Weights of a small contrastive image-text model: trained on regions of photos with short descriptions (Visual Genome).
Rows from block 9 of the image encoder, named by matrix and row number. Each number is 500 + 25 x the weight over its row's rms, rounded and kept within 0 to 999. All counts start at 0. Numbers have three digits each. After the name is the row's rms in percent of the matrix's.
# fc1: token-mixing MLP up (encoder.blocks.9.mixer.f.fc1.weight, 80x256), inputs 172-255
fc1.0 092:541489522502502509482467455460443464500476460501462465498497478509495496465466479476448456500443489536495495469500522502498480479443463434478491479494496548511492499466479470511476490445486513506477511490498510463503509527489504479494509445492498501463
fc1.1 098:477500520469505482496497512486529464509543495541540494459482542533497521508517517503520500535512487480542560496510556526482498505519515526515518484510481524519486506482519440505536475540475521487518494484492464457491524508511489511534536446504507488474
fc1.2 097:521538517476501540477435468485533533526547466500495522488509529475481513490483499488525529474501548501509482515519504510499505517493487520516525520497554469529475489501498470473518543497506501523515487486485552578464506492523547497497480532501508520495
fc1.3 102:519512479486535524496468491490545547525520494511514529497519519520480522516465501498523568489493508495514528524477502497507526494503506526466553494476502509481486478544510528479502482518507507493492501469484486487487531540477490448504525522495467514484
fc1.4 098:483517530506504467489543508496465478481451544457529506504470480493473499458476455476497488490501500480495480522514553511511489506487509513478536520545524526532531528503522501500494534530522510503497493516467534532511478517486509503458510521455508481503
fc1.5 086:508508504506482491555512494472459475441470502473504503491475528498520507479487471509488478493471484469459498531518547488479490479473504488467479476469463465518541493493513488497466486489510489531522500498490519518511503486498500501483530507466495483485
fc1.6 098:496463499520515548551469522549516536470521514500471520489522533484471505521478542480499533472468489468508552515542526524494514513487484455521494529542510502486505522481500554504482488483514521505544518489485493513481534549529515509514517529532513492474
fc1.7 103:521472507494494484500530479545511503496497484507490474480509499495501523526534507488495482505505481487513465473507536518570536525490487482463517498493489536509513531504498495486498505528475510562531474516499479520516541545478512538539488524465500539532
fc1.8 103:511474515505458500523487463487511487499497501519494505477454484502533572515511493487488478518535470500507491546493494476519524488512517494522547472513494530504459513480509538549511543552530527535473481479498517483499522531551494525510512526477487504546
fc1.9 099:496528481521529499513483505496517503468455485500502498524551492558488477550480468540505493487522495482556479494480517519496505501482456474532556451491488512532534493535504524478518501537562520469487520481496497472480497499527486501471510494526512457479
fc1.10 095:528529479512503541527504474487478494492489515542502460468530529477505540486491470477521505504532470477487498472539498520522462476446477496515530475491510474503486489476538464455441465498483499473479497522471480497525493510492497500469473501451477485484
fc1.11 103:483492514519507499492498506495521480491497490481506517503505463488483500489483495469488487469482547499491509493494492502487512494505507487522450476505499507494484516478470495500460471496528491494498484463469443447461501478464465445481450504475455495497
fc1.12 103:496513511515510517489519480508482554509505499500472547559508498490475511520476516536535506483525502513534486474519512503489480516510501494522481534493507514516466507497472486477492505558571469488461537489551556519510504486483474496525488489474493525519
fc1.13 102:480519509496518476495499457462497496514507527487499510522501508531515518505495479468519484494462519489503542457450506498500516479483485483428455515510478508495482490518495480499525541521503475532544466514519511481476556528509508506532496510512483486467
fc1.14 090:500462523470531569503542485548499520492534478494509441453487525493499484547520505534515529484464481497475504537500497497483541491563506538477519485447533514501471538530518517517514487507534564483474497525559515530517533520505486496504492520519495457498
fc1.15 093:500523546555522493442490474480488493543514493495533500548530526520500512495488511523500511529537506534523528530455519536515501478525512484503508518532479511517474487497503539520500524499491503521493492522480488511505503512490512486480489530478503530479
fc1.16 089:507451500519470439502444468478473468447459506472491510466483504511485503494475451463496464498482478461495484454533493523507509457435468437484488472479481475459511485486522462470526498473510516508508455487493523500518493494497480467493503478504508490504
fc1.17 090:515499549493546512466509490497516492514508528539511550529519572539510492502495460541559494525522501523516560534517544510550506536484492521470551441471525538482495513480503535527491494483489545501489509523466493470490494479517464498520494505493493490515
fc1.18 091:514501529507498502537507517463467518527519474481500468459509500546477566482488515481506488469503549505500492429539501484512468480510489520498490508475524454454526468487487485487522470505494517504536484491467471503538488498507505484482499463474504526499
fc1.19 107:488524529480510499528476524501479493464521483507494511496435472489531475484496487525515472480461474548501453527520474498480487509518490474463463493491518488536509503488480493491488498501512510524493515513494538517511480520495549519525555522515487519513
fc1.20 102:520498461484449507514516512508514476514544506507491480516463478468497517508493507469512535494483514474506494511485472492503512476524540516518485473490476503486533463514533513490465482528530511495490461478474492487495473490527523458460491480511477481476
fc1.21 098:538472484495516493498539478458477485498492503493500450533520494490503483503479526481503478499526490451494468495492515521488491504505490492519573521536492468535509503547553514490439508496456543441478524474463482506443516500539496498510519547511491516482
fc1.22 096:507491485518484492496481471469456468434486470469478514520488514510496504477461466488438481466482496501491520492463461454472462474504468474483458494491492503512501461465501491486495493528462503480507541518491477491496457473525523515499517531521510514494
fc1.23 090:472504526476501519476487459469460456474478483499476477503491502505484488501463447428483450471494490490481519470523509457499472493466501487475492461473520431506517447520491488476481471439477499493474463495486525484509493491487472500497487469528486455487
fc1.24 105:549521524517476489508520513594534517511539510530494521475493447495487517503481516516480502473486512527483480495487492489519482486489510516506534504488528497498492459490509505527524516529523501526514514473516502477475469490455443491492463536533472530521
fc1.25 086:489469524474468445494474476516494511469460493488472453503459450493505452469509499463495481467522462485490481506505467496505512468510468471492474495520540497505492488516497527493504502466498500490489486485481532516506477520493511447488521486447474491468
fc1.26 107:500499499502499504465463508543547528518502500460499521554521505541491500532547532476487468484480527524536553474519494475470525469468486521505503498536519504523544531541495515484449447498508519518513494481523541529481513516525510528547500518492543477492
fc1.27 095:481482478498493498509510525491505509480526456478475459467504496542546537519515485501517466497504489510517548499488553532494488490507498467516492494544468536491467513498525516516509462531528501495508485510492532498543491529511496504545513510462472503458
fc1.28 097:541501509523480477494488463475484481539502497516513508499503492488456471472465474480488502456496533517533488468513439452463470502511494536518430527497504549492450446459462482483497487457469435467460479482486497475482469444475499498521469486472508475449
fc1.29 110:506470487505508490496487529509518496459529550513503467507482480484475527530506511522486512522528495484483538499503484474492515530501469486455510487490497541522485478499494522555515493472508506476489511549525465440539510513503533528492520484524512466526
fc1.30 093:491469483500535536495520517527434523509478521504489444477502490536536513512564463511511482493515490527499503499477524514447523490463519510522520500509503475471501531503468516536484487490494479481504530490483476447543501482501523482484498456502505502462
fc1.31 102:480506504501501503488524544522548508513523532499525532490515482491510482523539530518507493525462493501486509500490486476506489496500495448510464500500499530432474502495494488478459495415462450469502543499485546509516523498464505507431489481493499501507
fc1.32 100:509488464508523471547516514493472509472517505528531471509525531463522498485472501481521508487520521474539498511479525482519469520499495524519480517522489510506509545517516500519523533491493457463503496531536541495505493452433466468506459531473518478503
fc1.33 092:486470481505517508510523499450495493504493515509519514514480456469490489494504489485502507480525554488503435517519513486514535489484503494516495490500526481436563475542502504499545510525495530500520482510477473477584483500511523499494501496482471507520
fc1.34 094:507501489465514476457450443462498479476488455491515490506506477485505494506504503461476530488484502521492489479514468531489466478478515487520521547534529501497467504517507508522479524503483471513528529533488468513467462506520504469546474518508503551547
fc1.35 117:524506476465544503511535498478475497523490524483487530476489491479507499488489498497547531528478526482537490535496508497517442527507541579489490513486526497542517502481522500491550537531493468490520492459543518517456465510486519503514544491513554506514
fc1.36 109:492512529491523509543520510489544489506527525499498516468490540544499505486506480469486485500565512476539507536495544554481498456494473480520466501514555560499483503527506536534471492497541487432504484586498484480521500558482535498489557512495500531559
fc1.37 094:462506483480500470480483497455473474513492460476460487487487522518440470452492466473479505469476477479503522487459521482458490473496506496506461481486477507467552468503492531471530494494472528484488493485468521528463500534531502506526514490464475435441
fc1.38 112:544478497509525517507498511489445481479489502497492518531526501489502508503508510504490512569517526473472509499504474508467473532526506556526530535523498479533493489527457499499506485552515471487499495480523491518505477416486474472511460526501494489472
fc1.39 105:495488501473491442496504507484501502484469479511501496480508522491487505563504446507482479489530491515473505490480466505489480512505493487499538489473459536487519498504499525507477481478493509460477500556471518488511540516542533490495478523511516508504
fc1.40 091:479485481475459505501509487491507476498450491492488503507465479491522514453485511483492468479474532488476469525489476467498516486515476522487495528508495477482519490511485492510463481457462435505526496487513471467525456481478433475456489493520559495473
fc1.41 092:502525511523496526497528513509489506503470512479518470478458496475491471482496498470497481498483512493478477511479501522489514533489500491492533507470495459486496522503471452471537503518509523489492458450497501490527454475506488500478478481475496490492
fc1.42 099:502535558513500479547525524501542528485497514497513496541512504522496497516475530538518527481503503507501505505555437524511508519573501525557579512512525440504556521553520545529546557515504519507537477473505527505527482515530503498526512458484511497512
fc1.43 110:517496483446488478482499470541507507498460525546549484497479510442549533501527500528480493512547548555480453484507561506523501479505488487493520533534470470455463504521519468468488487496465510518502442496491489508506524455498488490514487518517475494506
fc1.44 101:494515490512513505466468508538499518479434466486492479490516531548477444491537514501495467509449476467534477539506482496483517485495547516531483485486500530499531457472513518502509498533520502478457505512534515484546511485526457510530516464481446479486
fc1.45 100:478478465548544535516490474491494529447481488482496456480510505510482518493467532525510473452444510487505527476508502475509465506494514523513490526468479539460506479494492534481480508491512497492512557502500532502501504548502497448480566486561546559494
fc1.46 096:490502520512524526526496490481541486467504531491528480484498533524526498505487492490514503497474461499518508535492522501480523485465527463469517501489489534508534500536519505498499480488477470517496503497489520502508477522484484477474490469511484507466
fc1.47 114:498479495500514528487501491502489485526485542485495521489500503520493496500496487511501506543523474523494512506487480495510481478494471482464522513500505497505466493480499481483492507490503525507463500532506543483500510519521541517507486501492493489519
fc1.48 103:479445540465470506466476475480498471498477492478447490471445481471445477479496475456455503478440470460480460455459497479470471488509467501469501468456513497478479491469478475478514502496482490456434485470451444486482495483483486462470460448481480445455
fc1.49 097:539483479474503481489476551519481525507503486521483493452477524517507509502474520498517463479474490473499518481494477490520511481413455438478415484550501489492461458543508493497495469452503452469511513511482486536520533514517499447474515499535503484482
fc1.50 111:501506474512530476455453497458521536492528517506466508495505491491519499489487510517504503491486490506509481473490495480497485531495496498496499494484492476520548523455489488501558526501508472500505480512512491523510508492509486499503494467483520486507
fc1.51 105:487512517477440494494493503508495508473474520479512511498477473507508538492484467521496520504541503484503535486504526529567456523517536506510493491490494517476471495515521566533529543518466508535523511468484443482475505509474488515492476486473516505508
fc1.52 094:483504513467486507479509494530521485513529494456480507478505474451502473507488484491496484483515495562498505472491476485493477477514492513496492503489461507474489484485491483485475464516500474516485456514510475491463481526492505496502514477463504498463
fc1.53 107:528515478483525494507473506512510507499482475530517506444525506524510522508499498493496463460493517509487522462506526503539517531561534505500515517523484494506480509485517466481552549471508470464503455539505497522491536518501494459514532511527476479507
fc1.54 094:497473474493466466508484488481477477428461472457464502448500497477523486472458461448468480462486474482496491475499504454471507504517507519472422469486477485479472488502489461489505492516487460505450453485525492476550490525527504511491507500493521512498
fc1.55 104:489490471520495510523516514501533508504518470495494524510510484537473476475473559523492475497501520501507496487507492483471521509529525501491528528505495461457501486501490501544508507517510513483485455477450498471453464500482489561520484469443500490471
fc1.56 099:547532501487485478513496503493488515473534470473508497509513491517484496500529526482494495504516517523512511471493488513488508477464466460521473496484512451523497503516513509519479500475507463524548482460473489482499497529501488530493493493517563539523
fc1.57 110:493507556528522533497479484517490492512504532494489512557550509498539521492465496503482496492495509543492576469529512566514527553508469498523486500506562507494512519544487537501472480541502505529499522483488472504513525546536515543535555536500485506473
fc1.58 106:467474537480493538506538512526524552509514468509518532465516527496509492492538502526468540530504542509489573478505508491482545518501513533503497536448515543518542525501527512482483510485527524541538518552555488504528499512509479504500495481525509514493
fc1.59 081:466498470514517491516481486528494474500501513493492437542467501524551512483532486543496484524498485485497511496479486486536530544473474539531535508518506521507503477512494521503526517492500516494489528483531530505524542501480525516559525501534519529507
fc1.60 108:507517502538512506515484498503570525447455489478499564506526525493506512483509492504525474513491499514533527479519502520496504479523485480515506495482511534517492461480493518541511478510565485496486495475502511534501517507488531480523499474502503522576
fc1.61 097:497501488517483495495542457487526496501552563536542483495494523519492523476478497515488500498468525526493523500520486508484475488440514512469467496536517496506515468498504503494491496498525484453456541534507495501460482500499454495498506468505479461482
fc1.62 090:473506537474520515476510511515486503539493517497484480472464487501508480502455476507527465522483503467524499476510498481542478478481474533538504490504504477502476499459494498500499516509510509487482509541457476480447513439498491526520514524550464463505
fc1.63 108:502492503466492492513487470494520500476558496523510515525503520517522454470491524476487514487514470486487490517493513474489502522533523563508506471502490470496464498527453497513531501494531509514479536474528452501543510458491493497512505519476474510456
fc1.64 105:479510529543515489523479497466513492526474504502506468527508495518479465507467545507507517482488507514499473500519493510500516482470517512490525499484493521521535522502503544513503460474490472522516567507491521533519508526520446479491511517494504493507
fc1.65 088:504510487485503514517507516520487512501511512515492507493494533500502493473497520515467509479492465497506514479502489480501475510515482503479458508506477503500489454500506484500475452481469467556532532505505552513456491488489496502492462471477467508512
fc1.66 099:472518512465454509539493497484480466459473462450493507534483485506502488493488537492494488460483503507489525535523512533510492489512485504488480530500499524531489508517512517519454496537547518454551518533500539455509481491511530521476511529504488523529
fc1.67 103:476474483561482517467497537508480482486510497523470495475511530507502482512523490532504548518491496479458530528473532464481495480510508534495461469503489501461504507497493472486551509527509483468547476477471526526497489500455514539515532515477494522515
fc1.68 103:509546514504547533523497466523513482467454461487537534506504488471480482474518533487523473484480542531471486486510504506499503492497482495547498538485520474487497514508491542538511501470534518479519526476493504449520511528517490527494539533532490516462
fc1.69 112:478507476502513551492501501500474492532499492531516530444467485498528518459480519530488532503514497543492473506498516490512466485502467495479503505512477504521510515527529499523517539473471484474518533527463503544550490455498505491485544486502510544503
fc1.70 110:480495486527477522484523480515465490491488521467496490466504539482440477520499460500500527496514506456518486514555504485488483519531503432491525475511520518528495494509523515510475483500468524545503549542538524468473512473523531582530485509493573537535
fc1.71 107:523443502465484475488485527532506516516486489518509469452485519521442503485489499516486495514529495504500499494499504505482474494473485527515473481493486483489481458517520480480472495519473498543500495499504505483485527503517449475484470498514517517514
fc1.72 097:506512500498502530519513508514503547522483475466520471494482472491492529540537497521511482508506536512501533502511522476488497514450489504563537508503528487515477499513506499499524496488495521510545515546479499520506522566525488504495515499484544517459
fc1.73 100:475520511473494495493497503495512462517494489485494522521517467475514476502486484509515487501507495480501512512511490525496493495495495487493506487462531488498515492511489513491483493473516501504492475493472512492482502494486461523478488488507503474511