Rows from block 8 of the image encoder, named by matrix and row number. Each number is 128 + 24 x the weight over its row's rms, rounded and kept within 0 to 255. All counts start at 0.
# fc2: token-mixing MLP down (encoder.blocks.8.mixer.f.fc2.weight, 256x80), inputs 0-79
fc2.138 [153  86 149 110 151 122 162 135 155 104 146 116 137 175 140 126 160 140 112  94 165  90 106  75 150 108 126 101 106 102 178  77 123 155 111 139 130  72 123 140 104  80 156 124 115 129 114 125  91 133 133 138 149 119 131 105 145 104 116 110 128 139 144 133 125 144 106 124 171 132 125 139 156 117 158 157 120 119 160  95]
fc2.139 [123 107 119 124 112 138 206 127  84 127 146 107 140 148 107 104 100 151 138 141 140 128 149 122 124 130 101  99 159 112 156 133 173 177 124 130 144 118 122  88 121  95 155 150 132 134 123 135 110  95 109 109 111  93 148  98 115 116  86 127 144 136 103 161 134 112 104 124 151 176 131  80 130  95 129 108  95  99 169 140]
fc2.140 [160  88 137 165 129  99 130 123  95 103  82 110 148 131  88 141 128  94 134 135 118 158 100 141 122 140 161  88 125 125 119 102 141 127 112 118  66 124 109 133 136 163 132 115 106  69  73 140 145 122 153 164 133 133  91 145  96 167 128 114 124 138  89 138 109 116 126  97 108 146  81 128 129 112 101 139 135 152 122 132]
fc2.141 [133 104  86 147 122  95 108 153 126 101 116  91 155 114 140 135  80 117 106 173 102 168 110 120 135 152 168 120 125 158 116  99 104 142 136 139  92 122 122 101 169 132 168  99 117 121 118 146  95 165 164 105 120  85 129 138 104 155 156 141 175 144 122 109 149 116 127 134 118 122 184 119 142 142  98 145 129 136 158 111]
fc2.142 [103 113  78 119 131 147 139 116 132 126  78 111 168 155 121  93  99 137  86 118  99 155 105 100 139 118 153  89  94 159 118 140 131 145 119 136 106 129 101 136 151 129 133 182  97 139 145 125  80 165 138 106 128  93  99 128  97 155 106 165  87 129 116 141 131 125 132 108  74 124  98 144 126  96 107 134 133 122 113 105]
fc2.143 [139  74 140 100 124  93  89 125 111 119 134 115 125 106 156 119  86 138 147 167 116 143 150 122 123 164 193 119 101 126 135 123 104 120 111 138 118  81 123 112 111 160 170  90 148 141 117 144  87 147 111 180 128 134  96 114 130 119 143 102 138 115 101 150 152 111 134 166 113 141 114 110 100 132 151 127 170 119  82 132]
fc2.144 [135 114 108 143 123 126 116  90 110  97 123 127 139  71 116  95 160 149 151 141 103 118 116 125 111 138 167 186 160 139  95  91  95  77 107 149 128 146 107 137 135 155 109 162 138 126 150 148 104 148 122 143  99 135 106 148 119 145 151 176 127  84  86 163 145 156 136 137 117 128 133 146 105 146 128 140 156 125 134  79]
fc2.145 [131  73 108 130  99 138 191 139  94 114 113  90 102 114 113 114  97  80 127 134 109 155 103 125 119  72 102 119 124 102 131 105 156 108 112 146 126 131 121 146  91 135 143  84 116  87 122 138  95 119 157 179  90 115 133 157  98 105 128 103 136  94 123 100 121 106 104 130 143 102 102 139 132 133 140 147 127 137 125 102]
fc2.146 [102 189 123 131 166 147 102 142 140 112 108 144 148 139 106 105 111 119 121 147 129 162 130 136 122 110 169 168 131  93  87 120 104 107 152 108 144 107 121  99 113 175 120 141 161  91 119 119  90 108 116 123 178 141 113 170 156  64 134 134 103 132 182 132 116 140 136 117 133 105 113 109 145 135 111 139 137 114  99 126]
fc2.147 [103 115 157 121 122 101 163  88 147 117 151  81 105 119 153 132 102  94  99 154 121  98 136 158 109 111 158 148 135  81 127 119  99 123 124 122 165 118 149 122 121 138 126 106 149 147 120 155 150 142 127 133 110 106 110 142 153  75 152 133 133  93 183 149 170 121 143 119 113 165 158 155  89 111 134 148  80 104 120 134]
fc2.148 [125 136 131 113 141 126 139 133 162 132 117  81 135 117 123 122 131 102 185  89 141  97 177 138 127 161 176 141 175 126 112 118 108 138 158 151 121 121 128 113 167 132  61 137 105 141 142 114 134 125 161 103 140 102  98 108 137 143 167 111  96 115 111  94 140 161 147 104  96 143 141 149 114 159  82 117 149 111 131 116]
fc2.149 [100 111 106 129 145 112 140 123 198 116  96 132 168 118 125 147 110 107 133 109 139 144 110 136 181 148 125  73 144 156 101 102 101 153 153 159 122 117  98 136  63 101 118 159 101 153 130 152 126 139 121  83 125 141  72 153 119 134 112 132 126 123 112 101 105 116 142 136 104 130 112 134 110 142  82 137 150 145 136 115]
fc2.150 [142 141 102 134 164 132  57 149 105 131 103 104 131  98 104  85 149 131 151 118 141 129 124 131 146 129 114  97 108 152 110  97 114 174 134 181 104 132 146 116 121  87 136 141 116 147 112 158 136 126 127 183 189 176 127 145 117  99 130 107 146 140 118 157 120 118 143 139 106 111 147 127 144 184 115 105 118 129 135 140]
fc2.151 [132 136 111 141 118 156 101 165 130 110 113 139 130 170 133 125 123 138 118 151 143 164 120 142  57 112 158 150 165 129 119 126 173 132 110 130 179 146 134 126 111 102 139 114 125 109  67 116 126 147 105 148 118  92  96 131 138  71 124  96 120 120 148 136  74 119 126 155 108 128  82 122 169 133 115 159 125 105 129 136]
fc2.152 [132 152 129  92 111 109 194 106 134 110 141 139 109  77 171 129  90 121 117 161 164 111 132 130 153 144 142 104 117 145 103 163 121 124 135 130 124 205 121 120 160 141 135 135 145 150 131 137 158 145 120 138 119 114 102  84 135 138 189 149 160 140 146 156 107 140 143 123 151 136 151 103 126 145 159 149 129  97 107 140]
fc2.153 [131 126 124 122 160 139 163 100 160  89 132 150 148 125 168 132 120 161  99 158 116 104  85  87 151 122 130 145  69 136  96 155 166 116  95 146 155 136 161 126 164 147 152 147 165 137 130 103 129 149 146 137 148 120 115 177 136 123 170 130 138 139 107 151  82 106 113 141 116 115 114  82 115 111 149  98 145 124 123 149]
fc2.154 [147 158 156 120 146 122 150 105 125 101 128 107 102 121 171 133 107 145 115 108 113  69 146 127 137 104 143 129 104 161 105 123 100 132 100 152 181 161 113 117 188 105  92 140 112 157  93 119 129  90 166 136 119 146 147 155 119  81 170 118 126 132 118 150 144 129 131 154 146 103 134 144  93 136 110 147 148 133 135  82]
fc2.155 [154 150  99 135 198 119 138  98 157 166 113 112 131  90 122 128 158 100 122 126 150  78 109 152 100 114 111  86 128 118 136 105 129  98 134 113 112 102 130 143 102 123 101 114 100 151 134 167 117 113 148 106 150 164 143 130 122 149 149 187 128 131  73  99 129 123 139  99  81 153 113 150 155 140 115 117 133 128 135 149]
fc2.156 [129 138 131 143 134  78 116 124 118 126  94 113 164 147  78 156 116 129 101 158 108 166 122 130 121 145 154 105 134 123 161 127  93 136 138 138  65 150 110 148 138 133 122  62 128 114 117 111 109 153 168 122 142 121 133 152 119 151 135 165  96 113 122 125  52 125 167 100 106 132 120 149 111 163 119 128 141 120 102 121]
fc2.157 [135 122  80 105 105 125 161 132 154 147 122  90 127  71 133 154 129 123  90 121 117 142 116 160 120  98 136  86  81  82 131 181 138 111 161 123 127 138 123 112 134 104 105 131  97 133 114 147 117 154 123 142 116 164 155 123 128 133 161 109 122 142 121 113 143 110 105 171 152 121 165 100 103  89 125  98 142  89 153 164]
fc2.158 [ 98 104 116 137  94 130 135 127 112 106 152 129  84 131 102 125 132 140 130 185 130 125 101 128 132 117 155 125 118 123 119 121  75 136 133 143 129 143  81 139 156 141 135 122  77 137 148 139 113 156 129 113  49 114 135 162 126 103 144 146 114 112 131  95 189  94 158 105 126 119 115 146 145 119 175 131 124 154 106  85]
fc2.159 [117 118 127 111 117 127 104 126 130 122  90 129 167 128  95 133 125  84 146 107 118 113  78 142  79 163 136  81  96 119 140 130 169 109 161 145 155 115 120  87 108  97 169  97  81 120 133 136 128 147 141 157 126 141 106 124 120 101 161 151 124 151 149 103 116 161 168  78 113 138 105 120 119 148 165  98 137 141 145 135]
fc2.160 [ 98 175 158 125  95  81 129 148 146 137 115 134 128 136 135 144 131 163 147 126 116  73  63 156 156 100 154 156 121 100 106 103 123  92 122 182 119 145 122 103 149 105  92 152  94 145 121 131 120  90 117 138 131 136 122 152 150 145 127 135 104 115 170 114 112 142 113 125 166 118 127 104 117 113 148 139  98 115 142 173]
fc2.161 [111 132 100 122 121 117 118 164 121 121  93 128 134 153 100  84 100 120 144  85 184  99 114 126 111 138 149 117 110 137 120 150 145 143 119 153 144 122 127  99 108  64 104 150  87 145 128 131 146 143 132 167 144 127 107  82 144 177 139 146 133 127 124 131 129 140 158  99 139  91 115 102  74 122 125  75 148 158 143 143]
fc2.162 [ 97 160 119 114  92 145 127 178 138 142 136 142 140 112 134 119 145 115  98  97 155 144 133 137 144 101 162 107 111 123 124 109 122 127 179 117 134 152 140 127  74 141 116 157 127 115 106  91 146 132 173  85 140 130 123 111 138  89 112 102 116 163 118 120 123 124 137  71 115 122  70 111  98 168 116 130 122  88 167 104]
fc2.163 [112 123 142 116 148 132  97 172 131 121  98 108  81 129 147 114 110 137 107 115 116 100 134 126 138 112 169 120  94 103 116 151 110 114 114 121 114 132 136 110  54 161  83 147 118 111 107 159 127 132 117 136 205 155  96 105 185 146 154 130 151 109 130 146 130 115 111 133 143 133 138 159 106 152 155 161 127 141 126 104]
fc2.164 [132 114  94 134  93 138 112 154 130 141 167 155 107 143 127 151 150 117 167 116 108 120  98 123 138 128 139 132 102  86 115 135 114 138 151 143 151 120 130 103  96  92 116 179  92 137 133 185 123 147  95  92 152 111 104  98 155 161 152 134 106 124 135 100 103  70 176 120 111 146 123  98 141 132  95 101 151 101 130 112]
fc2.165 [151 112 117  93  66 108 185 163 131 105 126 120 117 146 117 127 132 190 150 139 108 112 127 130 128 136 105  97 113 107 137 128 143 111 112 129 112 101 133 129 138 156  73 135 147 125 117 164 171 101 114  84  95 151 124 150 131 180 120 117 119 128 132 111 148  91 117 125 134 143 146 105 129 147 126 155 191 119 126 156]
fc2.166 [160 109 121 116 128  98 173 114 141 111 111 128 109 167 138 141 112 168 163 105 161  85  91 112 214 119  93 142  94 113 134 103 171 114 147  99 137 112 100 130 145 160 128 128 141 148 128 113 117 145 108 116 130 163 110 109 151 136 140 137 157 124  84 114 119 135  96  94 108 128 162  94 118 127 125 149 133 104 140 130]
fc2.167 [140 132  96 131 110 123 148 115 127 146 120 155 138 141 118  90 188 160 143 141 106 131 143 107 106 134 149 128 117  96  94 131 154  95 136  84 154 124  97 108 113 104 104 169 128 149 153 164 100  61  96  82 134 142 138  84 125 144 137 117 144 148  67 115 146 135 139 128 145  98 139 128 141 144 156 150 154 146 142 141]
fc2.168 [117 120 112 118 130 120 149 160 179 123 155  75 105 143 144 124 158  88 135 138 105  98 140 121 180 172  90 132 113  82 167 157 111 131 116 120 132  92  67 137 101  92 123 105 126 107 141 135 132 144 132 110 135 123 152 106 122 160 146 121 161 111 126 133 141 113 128 135 141 164 125 125  98 173 168 121  90 112 116 119]
fc2.169 [130 115  76 118 125 162 147 111 134 145  94 104 111 128 176 161 155 117 123 151 128 101 124 103 133 139 149 102 146 155 143 146 124 132 155 144 100 124 185 127 140 158  84 159 121 108 107 138 149 124 146 139 145 118 170  70 109 128  97 165 120 107 135  87 141  92  96 133 134 176 121  98 115 104 106 142 155 147 131 124]
fc2.170 [180 115 143 107 121 106 160 100 123 112 138 136 112 186 139 129 113 153 179 139  76 138 149  91 117 130 117 147 138 117 162  97 130 106 138 123 127 131 125 139 126 108  89 152 107 111 114 145 118 152 105  92  85 106 143  91 133 169 136 107 133 117 140 164 138  88 112 128 131 135 178  97 114 118 160 160 114 126 175 135]
fc2.171 [105  76 117 104 155 129 138 121  87 176 165  83 108 121 113 129 161 107 159 147 155 103 141 152  89 123 134 142 147 113 147 154 168 144 126  92 136 131 141 176  92  87 122  93  90 135 151 161 150 135 173 132 145 131 176 104 105 145 120 114 146 135 112 142 138 103 109 116 116 115 123 116 112 156 143 119 127 148 119 155]
fc2.172 [143 113  94 129 136 155  99 138 128 120 123 144 157 123 140 149 138 133  98 141 107 155  90 126 147  75 154 118 138 145 156 132 100 123 162 128 118 133 130  89 141 131 166 192 158 128 112 126  86 146 125 104 144 100 136 160  96 123 198 151 137 129 118 180 123 134 113 100 142 119 148 125  75 117 144 120 103 122  99 100]
fc2.173 [129 119 122 141  95 133 139 130 125 126 111 120 107 149 130 108  97 136 140 126  62 144 148 131 136  85 124 160 108 167 155 159 126 125  63 127 114 156 102 127 163 183 135 108 163 128 116 111 128 113  87 126 170 103 124 140 107 103  99 105 135 122 142 167 124 138  78 172 147 129 141 121 139 154 147 130 140  78 118 113]
fc2.174 [103  94 131 136 147 104 160  88 111 128 128 112 123  99 104 102 128 139 112 151  98 179 125  99 125 114  96 140 133 100 106 122 129 151  69 131  77 128 115 147 120 157 140  98 153 107  97 185 129  88 109 135 144 108 114 159 113 140 134 128 113 140  90 122 145  74  77 128  95 110 125 151 140 118 132 124 138 102 100 125]
fc2.175 [109  79 158 141 145 111  95 104 144 120 179 128 122 117 112 107 146 125 109 151 133 115 137 137 104 160 141 108 137 146 135  75 149 132 137 141 174 120 127 114 169  94 106 182  99 121 139 141 117 117 120 124 113 103 114 143 137 133 119 146 166 124  63 106  99 115 185 124 130 125  92 120 112 131 155 130 142 160 149 175]
fc2.176 [132 145 100 123 111 112 119 108 142 136 126 121 112  87 148 160 137 121 141 148 133 126 141 137 102 134 166 142 173 109 116 157  83  94  96 132  66 151 156  99 127 131 119 143 129 129 141 111 153 125 154 183 105 135 113 190  83 172 168 128  99 114 123 128 128 133  92  89 128 138 128 132 173 128 115 103 138 108 144 146]
fc2.177 [141 154 105 102 148 113 108 159 114 103 132 167 102  82 153  64 157 119 105 149 111 115 101 171 134 130 158 136 153 116 120 110 139 119 150 163 148 146 137 131 130 162  86 150 122 129 120 113 145 108 147 114  84 136 113 162  91 109 109 177 128 135 125  68 141 137 122  95 119 129 131 143  94 109 142 108 162 146 140 113]
fc2.178 [114 135 145  91  84 148 163 154 160 159 148 118 147 133 107 112  96 133 127 100 124 113 139 167 160  94 125 124 133 129 121 155 136 164 183 120 165 111 112 123  95 104 124 173 110 141 136  96 114 131 151 120  90 143 114 126 102 128 114 151 102 159 169  95 126 110 113 107  63 139 122  96 104 114 117 153 122 115 147 161]